Weights of a small sound classifier.
Model: norm layernorm_no_bias, layers 8, width 320.
Training: soap at rate 0.0019, 2800 steps, batches of 64.
Data: trained on single notes of musical instruments (NSynth), 1.0 epochs.
Rows from block 5 of a small sound classifier, named by matrix and row number. Rows with one number within an expert belong to one neuron, the router's apart. Each number is 128 + 32 x the weight over its row's rms, rounded and kept within 0 to 255. All counts start at 0.
After each expert's rows are labels from the 100 clips, of 14976, where the router gives the expert most weight on average: "strongest on" is what is common among them. Only what is clearly more common there than usual is listed. The data: single notes of musical instruments (NSynth).
# router: router (model.blocks.5.mlp.router.weight, 8x320, trained with AdamW), inputs 0-106
# up: expert up (model.blocks.5.mlp.up, 8x80x320), inputs 0-106
# down: expert down (model.blocks.5.mlp.down, 8x320x80, transposed), outputs 0-106

# expert 7
router.7 [156 177 115 107 138 176 161 123  84 172 145 120  86 125 172 187 107 113 105 115 150 128  97 114 167 107 162 130  79 108  93  75  65 122 130 120 129 145 145 149  93 140  64  97 120  95 132  88 187  56  85 143 102  65 119 163 111 103 130 155 158  67 181 123 111 174 169 150 171 174  95  89 130 125  78 135 102 128 139  69 156 146 187 137 129 135 160 155 144 179 146 171 120 107 152 138 167 117 165 106  93 138 120  92 116 133 135]
up.0 [130 103 105 129 129  82 158 115 134 130 143 143 134 134 121 163 213  81 113 110  56 138 149 145 190 149 117 128 108 225 137  88 106 176 137 155 100 161 126 126 133  99 154 115 175 188 155 130 120 144  72  84 130 166  85 129  99 132 185 141 136 115 119 171 135 120 103 153 132 103 179 118 146 128 129 114  90 128 155 136 152 139 197 128  91  98 147 101 140 162 107  96 128 122 131  92 121 141 200 128 132  76 128 103 127 130 127]
down.0 [194 168  39 138  60 131 131 175  84 106 123 124 198  93 186 112 152 137 134 179 178 138  59 128 168 159  89 127 158 122 117  97 221 127 116  93 101 125 128 129 149 137 141 137 165 123 156   0  91 167 109  61 133 123 143 133 165 154 123 131 119 147 128 171 142 112 124  94 139 106 119 121 139  85 126 146 138  96 129 178 126 131 121  87 113 255 100 149 129 172 119  49 133 229 110 210 177 148 134 104 124 118 129 144 116 124 122]
up.1 [133 147  90 156 154 127 132  71 135 110 141 144 129 120 112 132 115 142 130 130 145 111 127 147 112 191 148 126 135 123 136 143 162 163  90 110 103 131 114 121 100 145 132 113 155  99 109 141 184  96 127 133 108 122 101 134 110 112 135 133 165  88 136 109 174  67 172 135 178  80 174 134  58 143 165  31 206 141   0 195 183 130 128 160 130  91 118 150 143  64 128 161 143  56 134 129  63 145 141 112 100 101  93 127  81 129 106]
down.1 [223 255 171 132 128 146 124 160 130 114 127 143 232 136 193 123  60  73 160 153 128 159  70 126 132  47 133   0 138 136 121 101 217 108  98 182  94 129 138 208 146 131 126 120 110 134 160 130 129 146 130  62 155 131 125  92  98 141 112 127 115 138 159 131 119 102 135 119 123 166  77 169 187  49 130 170 127 117 113  82   2 153 101 170 124 122 136 140 134 123 131 120 136 163 131 149 158 128 135 130 134 152 160 166  86 141 160]
up.2 [165 128 115 160 171 140 123 123 180  95 133 158  67 102 166 225 157 109 129 129 129 186 184 148 152 137 153  73 128 120 121 141 119 150 157 173 167 108 124 118 132 115 164  57 121 142 175 125 122 128 128 115 114 160 134 123 123 122 129 124 118 131 128 141 150 174 145  31 135 120  84 173 175 123 137 115 165 130 127 119 165 126 135  91 105 141 142 124 123 135 128 144 118  89 106 158 105 142 138 124  86 166 129 180 192 112 121]
down.2 [119 180 228 121 140 150 141 145  76 123 125 160 127 120 198  74  58 127 131  74 121 129 119 128 154 137 131 156 150 125 113 153 134 185 104 146 150 165 103 132 170 167 128 126 223 128 124 151 133 115 145 121 162 116 218 131 174  98 152 122 119 120  61 135 132 122 111 124 102 137 107 133 137 104  33 107  88 144 108 154 114   0 194 155  64 132 122 124 111  71 176 128 108 128  35 118 152 131 118 107 127 136 127  77 121 117  87]
strongest on: guitar; octave 7

# expert 2
router.2 [134  69 109 195  82 144 153 159 117  85 101 138  96 102  88 130 119 150 159 138 134 191 122 114  80 139 123  90 101 119 118 144 109 164 159 155 152 117 116  86 122 148 107  99 120  92 132  97 135 101  59 159 214 110 135 180  75 123 159 114 108 105 162 137 105 135 122  74 152 133 141  97 137  79 104 162 108  96 152 114 134 100  76  98 138 133 135 100  67  99 112 136 141 115 110 178 173 129 109 140 170  91 140 109 116 136 173]
up.0 [143 179 122 113 157 177 125 137 150 112 121 136 137 131 126 130 103 114 135 131  89 105 130   9 135 111 187  73  97 116 118 131 151 125 124 136  92 135 127 154 148 138 137 250 143 102 145 178 158  88 125 176 157 127 132 124 147 120 184 150 142 123 120  73 128 131 142 132 128 145 121 143 113 113 165 130 151 167  59 102  89 127 131 138 113  92  88 123 130 128 227 175 119 130 127 131 144 102 132 128 122 163 255 123 127 109 120]
down.0 [ 91 184 127 166 100 133 116 146 110 128 140 152  79 104  66 127  53 120  99 144  67 184  95 153 128  60 180  59 134 122 201 136 110 103 168 112 199 122 157 146 110 130  81 152 134 128 160 113 113 118 117 126  95  56 134 146 118  15 150 121 128 121 136  94 115 121 129 121 154 139 164 130 127 137 128 128  49 229 190 142 116 124  86 147 130 139 101 153 144 192 112 122 133 133  85 127 130 110 130 123 147 136 128  42 119 155  20]
up.1 [150 166  61  34 138 135 152 127 123  91 169 130 148 112  77  67 109  97 128  94 141  80 111 162 126 118 144  61 165 106 152 135 126 132  73 128 141 136 139 169 122 156 141 142 169 110  51  73 124 172 116 144  66  95 177 102 119 130  98 153 117 158 183 124 136 134 114 127 125 145 107 126 130 129 136 130 122 106 123 113 112 131 129 153  81 213 147 147 139 111  54 104  92 143 129  99 127 150 131 148  96 100 146 178 117 214 126]
down.1 [126 120 147 129 170 168 145 163  60 101 115 121 142  67 168 126 191 131 124 135 139 128 183 114 161 145 133 150 191 124 126 158 134  85 125 188 100 120 185 114 128 121 127  93  88 107 106 165  82 127 126  73  91 169 125  10 141 151 100  94 128 126 112 127 215 117 121 108 180 135 154 128 129  85  89 146  54 144 129 120 136 164 177  82 188 129 125 133 131 144 113  52 143 153 131 129 151 166 129 236 127 148 154 164  96 128 138]
up.2 [149 129 149 119 158 162 133 132 134 143 139  57 116 169 137 130 165  60 135 136 213 117 127  73 149 164 132 100  69 155 153 121  79 112 171 220 124 134  78 116 119 111  78 145 125 142 175  60 141 132 149 160 121 154 134 139 174 134 149 133 103 123 125 144  69 120  51 121  65 123 146  92  98 233 128  88 115 138 110 128 151 124 113 122 127 139  81  54 124 119 137 131 135 140 118 171 132 126 117 128 100 142 151  66  84 159 141]
down.2 [140 120 106 126 128  99 134 116 134  62 125 133 133 146 156 145  62 129 126 134 115  94  83 157 120 135 234 130  73 149 131 108  96 125  69  50 112 151  94 149  95 151 109 208 115 112 132 152 151 151 129 128 155 133  97 145 123 116 141 113 122 101 116 130  96 111 115 129 129 179  55 132  70  69 141 128 116 159  96 120 120 128 145 186 128 128  26 102 110 127 129 130 131 131 192 145 108 169 123 163 126 106 132 137  43  81 110]
strongest on: synthetic; bass

# expert 5
router.5 [119 154 121 167 153 106 103 137 167  54 105 122 169  89 100 111  97 153 117 150  94 150 147 131  73 179  88 109 112 101 114  71  60 130  93 142 121 116 123 145 113 106 164 179 137 141 183 152 134 152 176 125 133 191  78 116 190 139 125 121 119  90 113 136 160 127 136 134  97 135 134 137 131 126 165  84 107 157 114 111 158 125 137 149 183  96  84 107 106 140 129 140 146  98 101 132 166 136 116 123 148 101 124  88 126 137 179]
up.0 [172 145 152 130 156 104 220 165 132 134  91 130 162 151 167 128 150 161 167 176 143 107 159 140 121 138  68 138 126 117  62 157 133 127  89 155 129 126 139 125 144 192 124 139 133 126  94 154 128 147 125  80 127 139 154 129 113 150 135 143 104 135 176 126 174 128 112  87 135 125  72   4  81 173  88 117 106  94 128 108 115 127  63 132 128 143 148 157 128  81 213 161  87 114 104 139 141 141 130 114 140 211 135 150 139 193  57]
down.0 [128 205 130 129 128 128  61 109 188  81 117 100 110 115 134 134 135 182 105 120 146 128 122  86 135 144 114 143 151 131 129 123 128 128 130   0 121 161 121  99 136  78 135 146 129 145 148 186 150 145  95 230  91 120 193 186 171 110  94 140 119 144 117  30 103 130 129 109  72 122 127 112 110 148 163 117  64 126 114 126 160 132 125 122 118 127  99 115 140 124 119 162 110 149 127 119  82  14 108 153 139 117 159  73 144 138  93]
up.1 [145 226 110 134 130 118 127 132 142 124 216 106 126 188 118 107 123 122  93 106 130  99 157 101 145 129 172 137 114  97 138 113 149 108 130  59 160 135 135 124 109 148 210 111 123 139  75 150  98 167 103  80 132 142 122 122 132 129 134 128 216 109 127 113 129 126 105 118 167 174 145 131 147 127 146 128 131 103  94 207 140 138 145 129 128 112 128 122  15 123 142 101 103 141  77 128 150 130 127 122 211 152 110  35 112 133 134]
down.1 [107 104 161 125 147 123 117 139 158 137 145 161  23 138 142 130 121 125  92 130 137 145 175 149 119 159 132 114 127  81 123 136  89 158 255 130 135 138 127 144 153 130 129 130  42 130 176 157 131 123 143 125 116 131  97 126 123  22 110 125 135 147 104 129 146 115 105  23 158 150 112 128 131 155 139 130 126 130 166 156 141  63 128 126 127 131 105 112 136 121 135 109 143 115 146 148 164 129 134 152 129  94 146 184 136 111 128]
up.2 [106 114  93 170 127 111 122 171 128 126 114 129 108  81 137 185  97 138 125 125 123 128  85 123 129 127 114  66 226  74 117 106  63 132 149  82 126 123 134  84 153 129 172 121 136 137  97 121 129 147 200 111 153 121 127 111 119 111 156 107 135 156 120 127 138 125 124 131 132  96 186 147 182 155 121 125 129 110 130 119 116 135 131 121 110  88 217 122 132 137 117 125 134  79 138 123 137 129 127 138 183 105 132 139  83 118 164]
down.2 [103 199  16 128  90 118  89 151  89 115 120 130 189 115 199 146 127 136 132 106 155 150 151 127 105  39 150 106 140 115 125 143 120 105 147 129 137 103 168  93 130 121 168  78 123 122  84  74 136 115 164 130  57 103 198 105 116 133 136 129 126 128 131 153 150 130 109  98  62 132 143 100 130  54 142 142  20 230 134 103 136 117  39 144 116 133 149 144 159 127 129 123 111 182 122 157 147  44 101 128 111 156 148 145 119 144  75]
strongest on: electronic; keyboard; guitar

# expert 0
router.0 [125 140 134 117 120 190 167  92 138  90 136  75 107 134 158  96 100  93 143 125 122 165 141 147 183 141 183 103 139 130 220 135 134 108 130 121 116 135  99 154  97 169 159 132 142  87 130 134 119  91  72 117  80 110 133 117 155 119 131 164 127 130  69 157 175 142 114 148 158 115 183  97 106 145 169 136 142 115  96  95 108 153 147 125  70 137  94 114  88 105 150  98 154 182 102 116 161 121 127 157  99 157  86 166 161 122  60]
up.0 [104 163 122 104 118 144 129 195 171 118 174 129 150 118 116 154 102 140 130  95 146 124 132  90 114 110 163 189 147 169 151 131  98  85 122 145 140 125  90 189 150 116 167 125 112 140 122 114  91 130 139 192 133 142 158 145 135 115 130 128 149 130 116 142 128 134 141 104 135 121  61 116 132 153 172  61 126 227  15 127  62 148   0  90 131 123 123 127 192 153 144  97 127 135 131  68 122 255 139 126 120 108 147 157 126 178 100]
down.0 [129  88 141 100 127 158 146 144 132 128 134 139 125 131 133  98 171 143 125  67  98 131 130 142  88  76 131 102 128  85 229 227 115 128  80 146 117  93 133 164 108 134  74 163 144 170 113 103 157 118 100  54 131 128 107 122 104 181 137 127 139 138  83 146 121 147 122 162 131 100 122 142 111  98  64 138 116 120 128 175 145 132 186 175 135 111 120  99 119 165 101 136 167 105 125 145  85  44 113 115 115 128 162 174 128 127 116]
up.1 [134   0 166 200  97 133 134 146 129 141 129 133 116 133 109 132 155 113  39 121 141 130 135 136 104 126  87 127 135 173 127 126 116 145 125 122 135 131  46  76 135 199 112 135 146 152 107 135 132 106  93 148 124 148 120  86 141  74 118 233 120 124 138 129 163 186 130 141 134  98  62 115 129 122 128 202 125 125 142  68 143 126 128 148 107 138 158 142 115 125 140 125 122 175 117 128 115 180 124 165  95 148 178 142 187 101 132]
down.1 [132 140 111 138 118 127 105 111 132 119 126 129 130 128 102  79 108 199 146 240 144 116  99 177 149  99 115  85 141  78  95 120 118 144 158 126 120  95 136 108 169  81 137 163  92 199 129 182 155  83 140 130 153  98 105 129  97 126  73   6 114 110 107 111 128 111  86  97 128  35 132 124 158 123 140 126 120  96 103 128 120 128 122 105 147 216 128 114  73 128  89 147 135  87 155 122 103 127 107 128 133 152  97  89  60 173 103]
up.2 [181 126  82 128 157 110 128 172 154 190 130 137 105 164 115 128 163 129  84 128 172 131 124 129 160 192 131 156 133 131 104 204  88 103 183 122 123 129 113 118 120 137 136 152 100  50 124 124 134 131 112 130   7 143 150 160  72 118 129 157 119 117 131 126  98 153 128  97 163 154 151 112 138  58 104 160 137  56 171 133  63 176  76 163 107 168 113 119 193 138 127 132 108 126 125 130 162 131 140 141 137 150 127 177  55 105 149]
down.2 [105 128 130 202 127 130  96  38 135 127 190 128 189 135 127 190  99 152 131 135 106 176 128  88 124 115 124 147  38 123 129 123 156 101 141  99 124 125 128  86 126 149 119 132 148  93 143 126 107 152  92 146 119  65 120 120 153 146  81 137 129 125 111  51 174 135 123 131  63 210 134 108 163 130 152 131  77  82 169 119 128 142 186 113  89  84 133  65 113 114  71 125 112 160 104 127  99 115  71 221  85 132 131 129 149 124 123]
strongest on: acoustic; reed; flute

# expert 4
router.4 [113 113 129 139 156 155  93 101 146 133 126 165 139 108 136 178 166 144 135 118 214  82 153 119  74 107  87 141 180 118 146 177 157 114  87  85  90  99 110  77 100  83 118  75 147 140  99 129 177 127 183  93 152 107  91 140  77 143 115 140 137 137 160  86  54 121 159  72 163 145 116 122 142 123 140 115 173 154 179  98  72 117 105 148 161  87 190 197 157 137 129  93 163 152 205 147 151  87 135 120  88 103 168 121  98 116 148]
up.0 [194  99 118 136 158  67 126 150 138 132 126 146 144 146 129  95  41 208  95 119 109 100 144 117 165 116 117 157 174 118  81 124 114 117  92  61 123 127  86 195 126 127 111 129 148 127 121 155 120 160 126 128 119 140 117 131 129 133 165 110 129 128 104  50 123 142 132 126 118 131 156 208 131 127 122 107 145 106 132 124 141 130 134 168 165  94 120 132 116  71 132 134 143  87 200 136  97 131 142 255 122 104 140 128 125 120 184]
down.0 [122 116  27 150 152 130 119 136 123 134 186 136 130 133 109 118 211 126 123 128  91 129 127 126 102 141 151 127 122  82 106 119 128 119 178 130 128 171 203 119 158 131 162 140 112 124 125 124  86 194 134 128 172 126 124 116 141 106 104 111 122 159 123 196 137 128  67 127 127 140  71 127 138  66 235 106 134 160  89  80 158  91 133  22 109 124 124 195 148 137 147 140 159 131 148 120 225 136 129 108 104 131 130 104 144 152 174]
up.1 [119 135 127 103 164 131 134 124 103 110 107 147 120 215 130 187  68 103 106 103 130 190 149 195 104 127  52 140  75 133 125 147 127 122  67 128 131 122 158 133 184  43 143 151  77 124 181 157 178 101 169 110 109 125 114 118 129 151 134 153  90 113 111  92 119 148  94 127 127 117 121 158 143 102 153 172 140 108 103 150 129  76 103  95 151 130 166 130  70 121 187 101 127 137 127  77 175 129  78 128 163 129 160 106 138 128  97]
down.1 [110 110 128  74 147  97 105 163 184 139 142 129 153 128 166 134 171 124 127 122 124 109 128 140 197 128 160 136 129 132 145  86 153  97 121 140 127 116 160 176 129 161 165 130 127 171 136 135 114 128 103 128  85  86 130 115 126 130 110  88 128 118  59 131 173 140 128 146 147 125 137 207 137  99 159 164 137 138 128 127 104  88 112 133 224 132 126 127 172 126 139 135 128 130 132  80 153 113 195 116  69  61  85 113 150 102 133]
up.2 [143 129  82 130 127 144 129 126 154 174 138 128 130 186 126 136 127 125 139  95 128  32 133 125 137 167 127 133 115 132 175 171 114 178 136 124 120 168 101 138  94 127 127  48 126 146 107 130 118 126 131 143 129 107 138 168 164 130 159  97 102 129 159 154 106 110 150 150 125 145 112  69  75  98 136  67 128 120 107 130 176 130 156  67 127  90 118 117 117 117 127 118  99 135 129 129  90 153 135 115 128  57 127  39 117 132 120]
down.2 [126 123 150 163 142 185 196 107 121 128  81 123 125 137 118 110 131  96 113 150 127 104 172  98 140 125 164 139 102 110 136 181 115  85 153 132 117  59 147 126 143 134 129 158 119 128 221 155  61 124  65 132 145 127 120 129  96 151 138 123 160 163 143 127 128 123 106 125 172 126 108 127 116 144  58 133 154 118 191 138 126 124 204  80 126 128  91 117 151 127 155 128 115 138 125 134 235 134 147   0 186 148 121 142 132 122 156]
strongest on: guitar

# expert 6
router.6 [ 69  88 147 102 170 148  93  88  85 117 112 185 193  92 178 100 144 161  97  77  52 115 140 128 103  98 109 126  56 120 103 111 157 231 111 129 127 123 130 141 123  78 128 162 112 121 111  63 103 135 124 157 154 112 150 167 154 115 135 131 124 120 175  67 139 138 132 113 137  91  95 159 131 156 149 130  98 161 162 149 108 143 132 112 101 155 167 128 140 150 116 151 167  78 130 130  99 137 110 152 170 148 102 115 146  87 161]
up.0 [136  25 141 116 113 146 120 114 126 139 125 132 135 137 157 136  93 101 176 132 110 113 161 134  87 124 120 131 110 144 131  97 120  88 177 143 116  95 110 145 114 149 105 113  80 176 166 120  49 135 137 152 128 133 117   0 123 127 124 151 121 185 133 148 195 129 132 129 114 114 164 137 142  73 122 142 151 127 149 110 124 159 124 127 124 131 149 149 118 128 127 107 145  92 118 204 127 124 121 146  87 132 176 130 166 127 133]
down.0 [130 103 128 127 106 157 135 110 117 118 118  83 192 150 108  97  80  35 135  75 100  77 128 112  56 146 135 137 121 102 116 101 126 207 130 125 170 145  43 180 107 146 214 120 145 130 129 170 128 141 198 123 141 142  87 133  65 134 125 140 143 154 147 187 152 111 111 109 132 117 225 104 131 127 166  92  96 138 146 129 133 111  89 135  67 127 145 127 142 166 135  99 127 152 147 130 110 139 138 126 107 159  52 102 127 124 123]
up.1 [128 110 122  76 118 132 124  75 147  75  97 131  97 101 202  69 133 119 128 107  74 163 113  69 147 125 141 136 154 127 189 128 134  96 116 128 112 134 130 121  66 127 137 129 113 124 174 106  85  48 122 112 105 114 117 132 162 121 134  95 157 119 139 137 116 132  88 160 125 131 128 128 124 104 104 131  75 110 101 131 167 147 185 103 151 147 148 128 162 102 119 136 149  85 204  93 162 102 171 130 119 114 182 140 169 128  72]
down.1 [ 64 132 172  88 195 122 111 128 147 200 118 137 115  99 150 152 143 126 152 127  92 107 130 129  71  36 162 140  52 139 142 129 214  91 136 151   2 111 129  86 134 179  86  95 101 139 109  61 127 134 161 136 128 176 129  64 138 147  98  86  80 128 125 147 122 154 188 139 132 119 121 209 128 125 173 163  51 169  97 126 107 111 133  68 176 152 115 101 203 104 110 126 131 113 135 119 117 132 146 125 181 160 121  72 139 146 119]
up.2 [127 153 109  82 150 141 180 213  79 132 130 120 127 121 134 184  25 131 109 107 138 122 131 125  84 126 143 125 106 110 137  88 119 160 101 146  98 130 163 171 124 145 168 155 122  80 112  71 140 127 137 146 121 114 110 142 193 131 129  83 106 118 178 173 127 125 193 143 100 128 154 126  71 193 156 161  34 179 127 123 169 123 122 128 120 157 130 115 135 114 139 134 137 144 137 126 128 154 112 127 116 124 127 177 125 122 169]
down.2 [128 129 135 102 173 132 132 134 131 188 170 203 128 112 125 122 100 132 153 136 105 132 166 123 180 119 170  28  61  90 125 126 123 123 133   9 128 118 149 174 119 109 122 106 167  59 137 129 123 122 109  70 129 154 122 152  96 134 123 130 139 108 129 114 111 134 126 139 100 120 134 128 127  91 206 129 206 144 128 135 114  87 132  21 128 147 125 144 127  95 255  94 132 135 111 125 204 119 139 151 126 130 107 114  54 103 103]
strongest on: octave 3; mallet

# expert 3
router.3 [ 96 166 134 116  87  84 183 115 127 154  88 171 101 165 161 113 132 150 131 131 107  84 109 140 124  79 156 158 127 115 161  86 135 164 122 135 151 139 145 151  90 158  60 157 143 142 134 229 143  97 105 164 159 157 146  78 150 145 152 117  92 117 109  81  88 103 178  89 158 149 123 127 167 128 133 120 117 114  82 145 188 113 176 103 134 161 112 154 155  53  97  71  94 140 132 154 154 134 154 106 128 176 110 123 119 162 115]
up.0 [131  93 131 136 123 113 122 115 105 126  98 145  84  67 122 128 128  85 115 177  98 129 130 125 124 134 125 101 114 193 121 106 150 187 246 127 138 116 158 121 130 109 109 133 126 158 121 135 134 130 112 122 100  93 206 115 166 115 133  76 122 121 106 122 110 129 126  87  94 139 120 167 128 172 147 119 154 127 141 144 115 128  95 131  92 113 162 120  51 121 138  65 119 145 132 139  69 130 147  81 136 131 145 123 106 180 106]
down.0 [134 102 180 116 159 115 162  95 132 124 130 174 110 151 125 136 186 162 125 128 130 138 128 129  76 132 114 118 166 109  89 157  35 156 137 123  67 124 128 134 132 168 188 130 229 144 147  82 149 125 124 211 118 131  96 106 107 141 129 155  94 120 128 132 153 128 114  97 108 137 127 133 136 109 142 111 222 117 118 168 144 128 116 104 139 193 141 137 126 126 120 152 108 132 177 133 132 120 124 127 131 170 120  45 162 255 132]
up.1 [124  96 157 114 111 110 113 127 109 128 115 128 144  92 114 124 186 110 181 128  88 131 150 159 130 150 144 117  76 122 137 136 129 131 128 128 122 130 108 122 128 153 171 164  43 159 117 158  81 130 126 169 128 122 140 147 126 164  83  88 189 102 153 100 145 125 142 125 221 115 154 137 189 118 123 153 131 118 152 115  91 167 129 143 129 154 122 166 133 142 131 142 102 191 129 127 104  78  32 106 118 139 105  88 119  27 138]
down.1 [121  91 138 108 152 125 194  84 139  98 102 149 176 183 129  92 159 152 128 106 118 161 128  74 142 142 149  55 123 137  99  95 171 228 128 171 103 128 223 134 103  98 129 137 101 106 133 104 122 175  98 174 129 130 168 114 146  91 121 131 154 137 157 182 129 131  90 128 125 171 247 147 123 121 127 136 105 115 133 116 150 125 116 114 117 128 128  82 114 208 137 126 124  95 128  98 124 123 132 122 114  90  71 152 165 160 108]
up.2 [109 111 185 129 111 202 123 128  97 157 131 128 114 207 187 129 139 162 145  97  91 240 122  83 160 121 130 125 141  24 178 150 118  87  99 121 127 119 140 125  84 127 109 139  88 216  56 141 145  89 127 118 117 172 151 167 168 131 109 108  76  44 126 107 147 130 180 121  56 111 166 127 146 134 140 169 126 135 125 155 166 125 117 110 129 124  75  98 128 125 167 127 131  92 141 135 154 124 212 124 129 120  46 125 185 146  99]
down.2 [ 93  93  35 165 124 119 115 107 137 112 127 110 110 173 121 205 120 138 150 122 160 122 182 112 173 134 118 164 148 139 168 115 135 126 116 108 114 129  67 128 112 135 123 167 103 114 134 117  91 128 153 182 118 119 131 173 132  79 130 114  85 137 131  55  65 128  95 119 128 152 131 169 154  70 132 143 131  80 132 135 127 150 128 121  48  71 122 130 113 135 169 127 121  75 113 132 158 175 111 142 132  94 123 152 121 143 132]
strongest on: synthetic; synth lead

# expert 1
router.1 [126 134 147 102 158 114 154 178 129 190 175  99 122 175  68 103 126 150 160 157 105 157 121  80 154 131 199 154 181 186  99 127  69 102 134 124 121 137 162 126 182 186 148  95  88 171 150 106 133 134 138 130 111 125 116  82  81 165 107 125 100 158 129 120 176  88  73 142 118 133 105 109  63 108 100  61 131 141 128 163 123 132 133 152  80 110 116 178 112 153 120 113 125 126 102 174 124 179  66  90 120 187 155 140 159 117  84]
up.0 [129 134 133 119  87 115  98 140 110  98 153 122 194 129  86 108 106 124 234 134 153 157 128 123 128 130 131 176 128 175  96 130 154  64 121 126 124 138 128 122 130 127  99 148  90 174 132 130 172 149  80 169  98 115 129  80  61 177 128 128 223 127 195 146 104 140  56 105 113 149  93 211 154  87 132 122 123 129 115 120 125 145 128 101 160  83 133 183 148 170 135  53 140 157 127 114 128 135 136 111  92  19 134 124 107 123 107]
down.0 [122 175 151  99 125 125 114 189 139 142 145  90 133 130 124 160  68 150 108 134 109 153 118 113  91 148  93 126  74 146 133 150 102 147 199 140 153 135  76 137 104 119 149  53 127 154 116  20 146 115 133 153  97 106 126 121 206 255 114 129 115 112 118 122 122 187 101 136 176  65 119 113  87 126 124 131 117 123 168 109 129  96  50 163 141 199 130 119 123 105  68 128  79 148 128 126 138 144 121 129  83 126 160 204 173 114 229]
up.1 [121 133  85 130 104  89 147 126 130 119 123 152 129  48 129 129 135 104 168 142 165 149 238 142  92 190 135 120 108 116 129 125 146 110 135 140 108 145 125  94 124 120 143 124 117 128 113 129  93 122 126 129 159 103 125 214 116  24 169 152  63 196 136 120 108 143 182 122 118 104 221 186 125 162 151 176 107 137 164 124 148 144  76 129 118  63 137 146 148 135 184  98 146 170 135 216 114 146 110 198  96 126 135 127 111 131 118]
down.1 [130 123 129 117  62 242 128  84 128 128 124 142  65 142 144 128 109  98 140 127 149  88 180  86 132  96   0 130 118 119 123 121 122 123 133 128 126 126 227 147 112  94 127 137 161 149 110 101 194 169 129  73 139 148 153 138 126 118 147 172 140 118 107 132  93 145 128 136 139 130 123  25  93 128 186 166 128 102 118 147  98  89 133 122 145  45 135 131  67 161  71 118 124 112 152 132 143  50 135 113 122  31 122  93 142  79 151]
up.2 [143 147 102  51 103 197 121 118 161  83  73  72 101 109 121  96 161 131 107 116 184 173 134 123 142 132 128 127 125 117 144 130 125 124 147 102 125 216 124 138 175 138 104 139 114 132  74 151 127 125 162 119  96 127 137 115 105  71 169 133 102 152 126  63 113 123 129 140 144 120 139 146 108 143 135 112 110 119 145 127 153 128 135  84 157 131 130 220 129 145 116 130 126 113 132 136 139 180 135 134  88 145 104 136 149  84  60]
down.2 [130 120 126 174 109  72 163   0 131 118 129 128 105 130 118 131 122 122 139 120 168 144 124  63  86 143  76 127  95 143 128 127 145 140 117 107 129  99 138 136 124 145 141  87 116 179 113 148  95 128 132 127 205 129 130  57 120 156 124 137 131 120 148 127 164 174 137 126 111 143 117 132 128 131 139 149 134 194 125 128 127 135 153 133 137 136  30 129 127 140  54  46 172 130 127 131 137 138  90  62 117  68 115 136 186 123 156]
strongest on: electronic; organ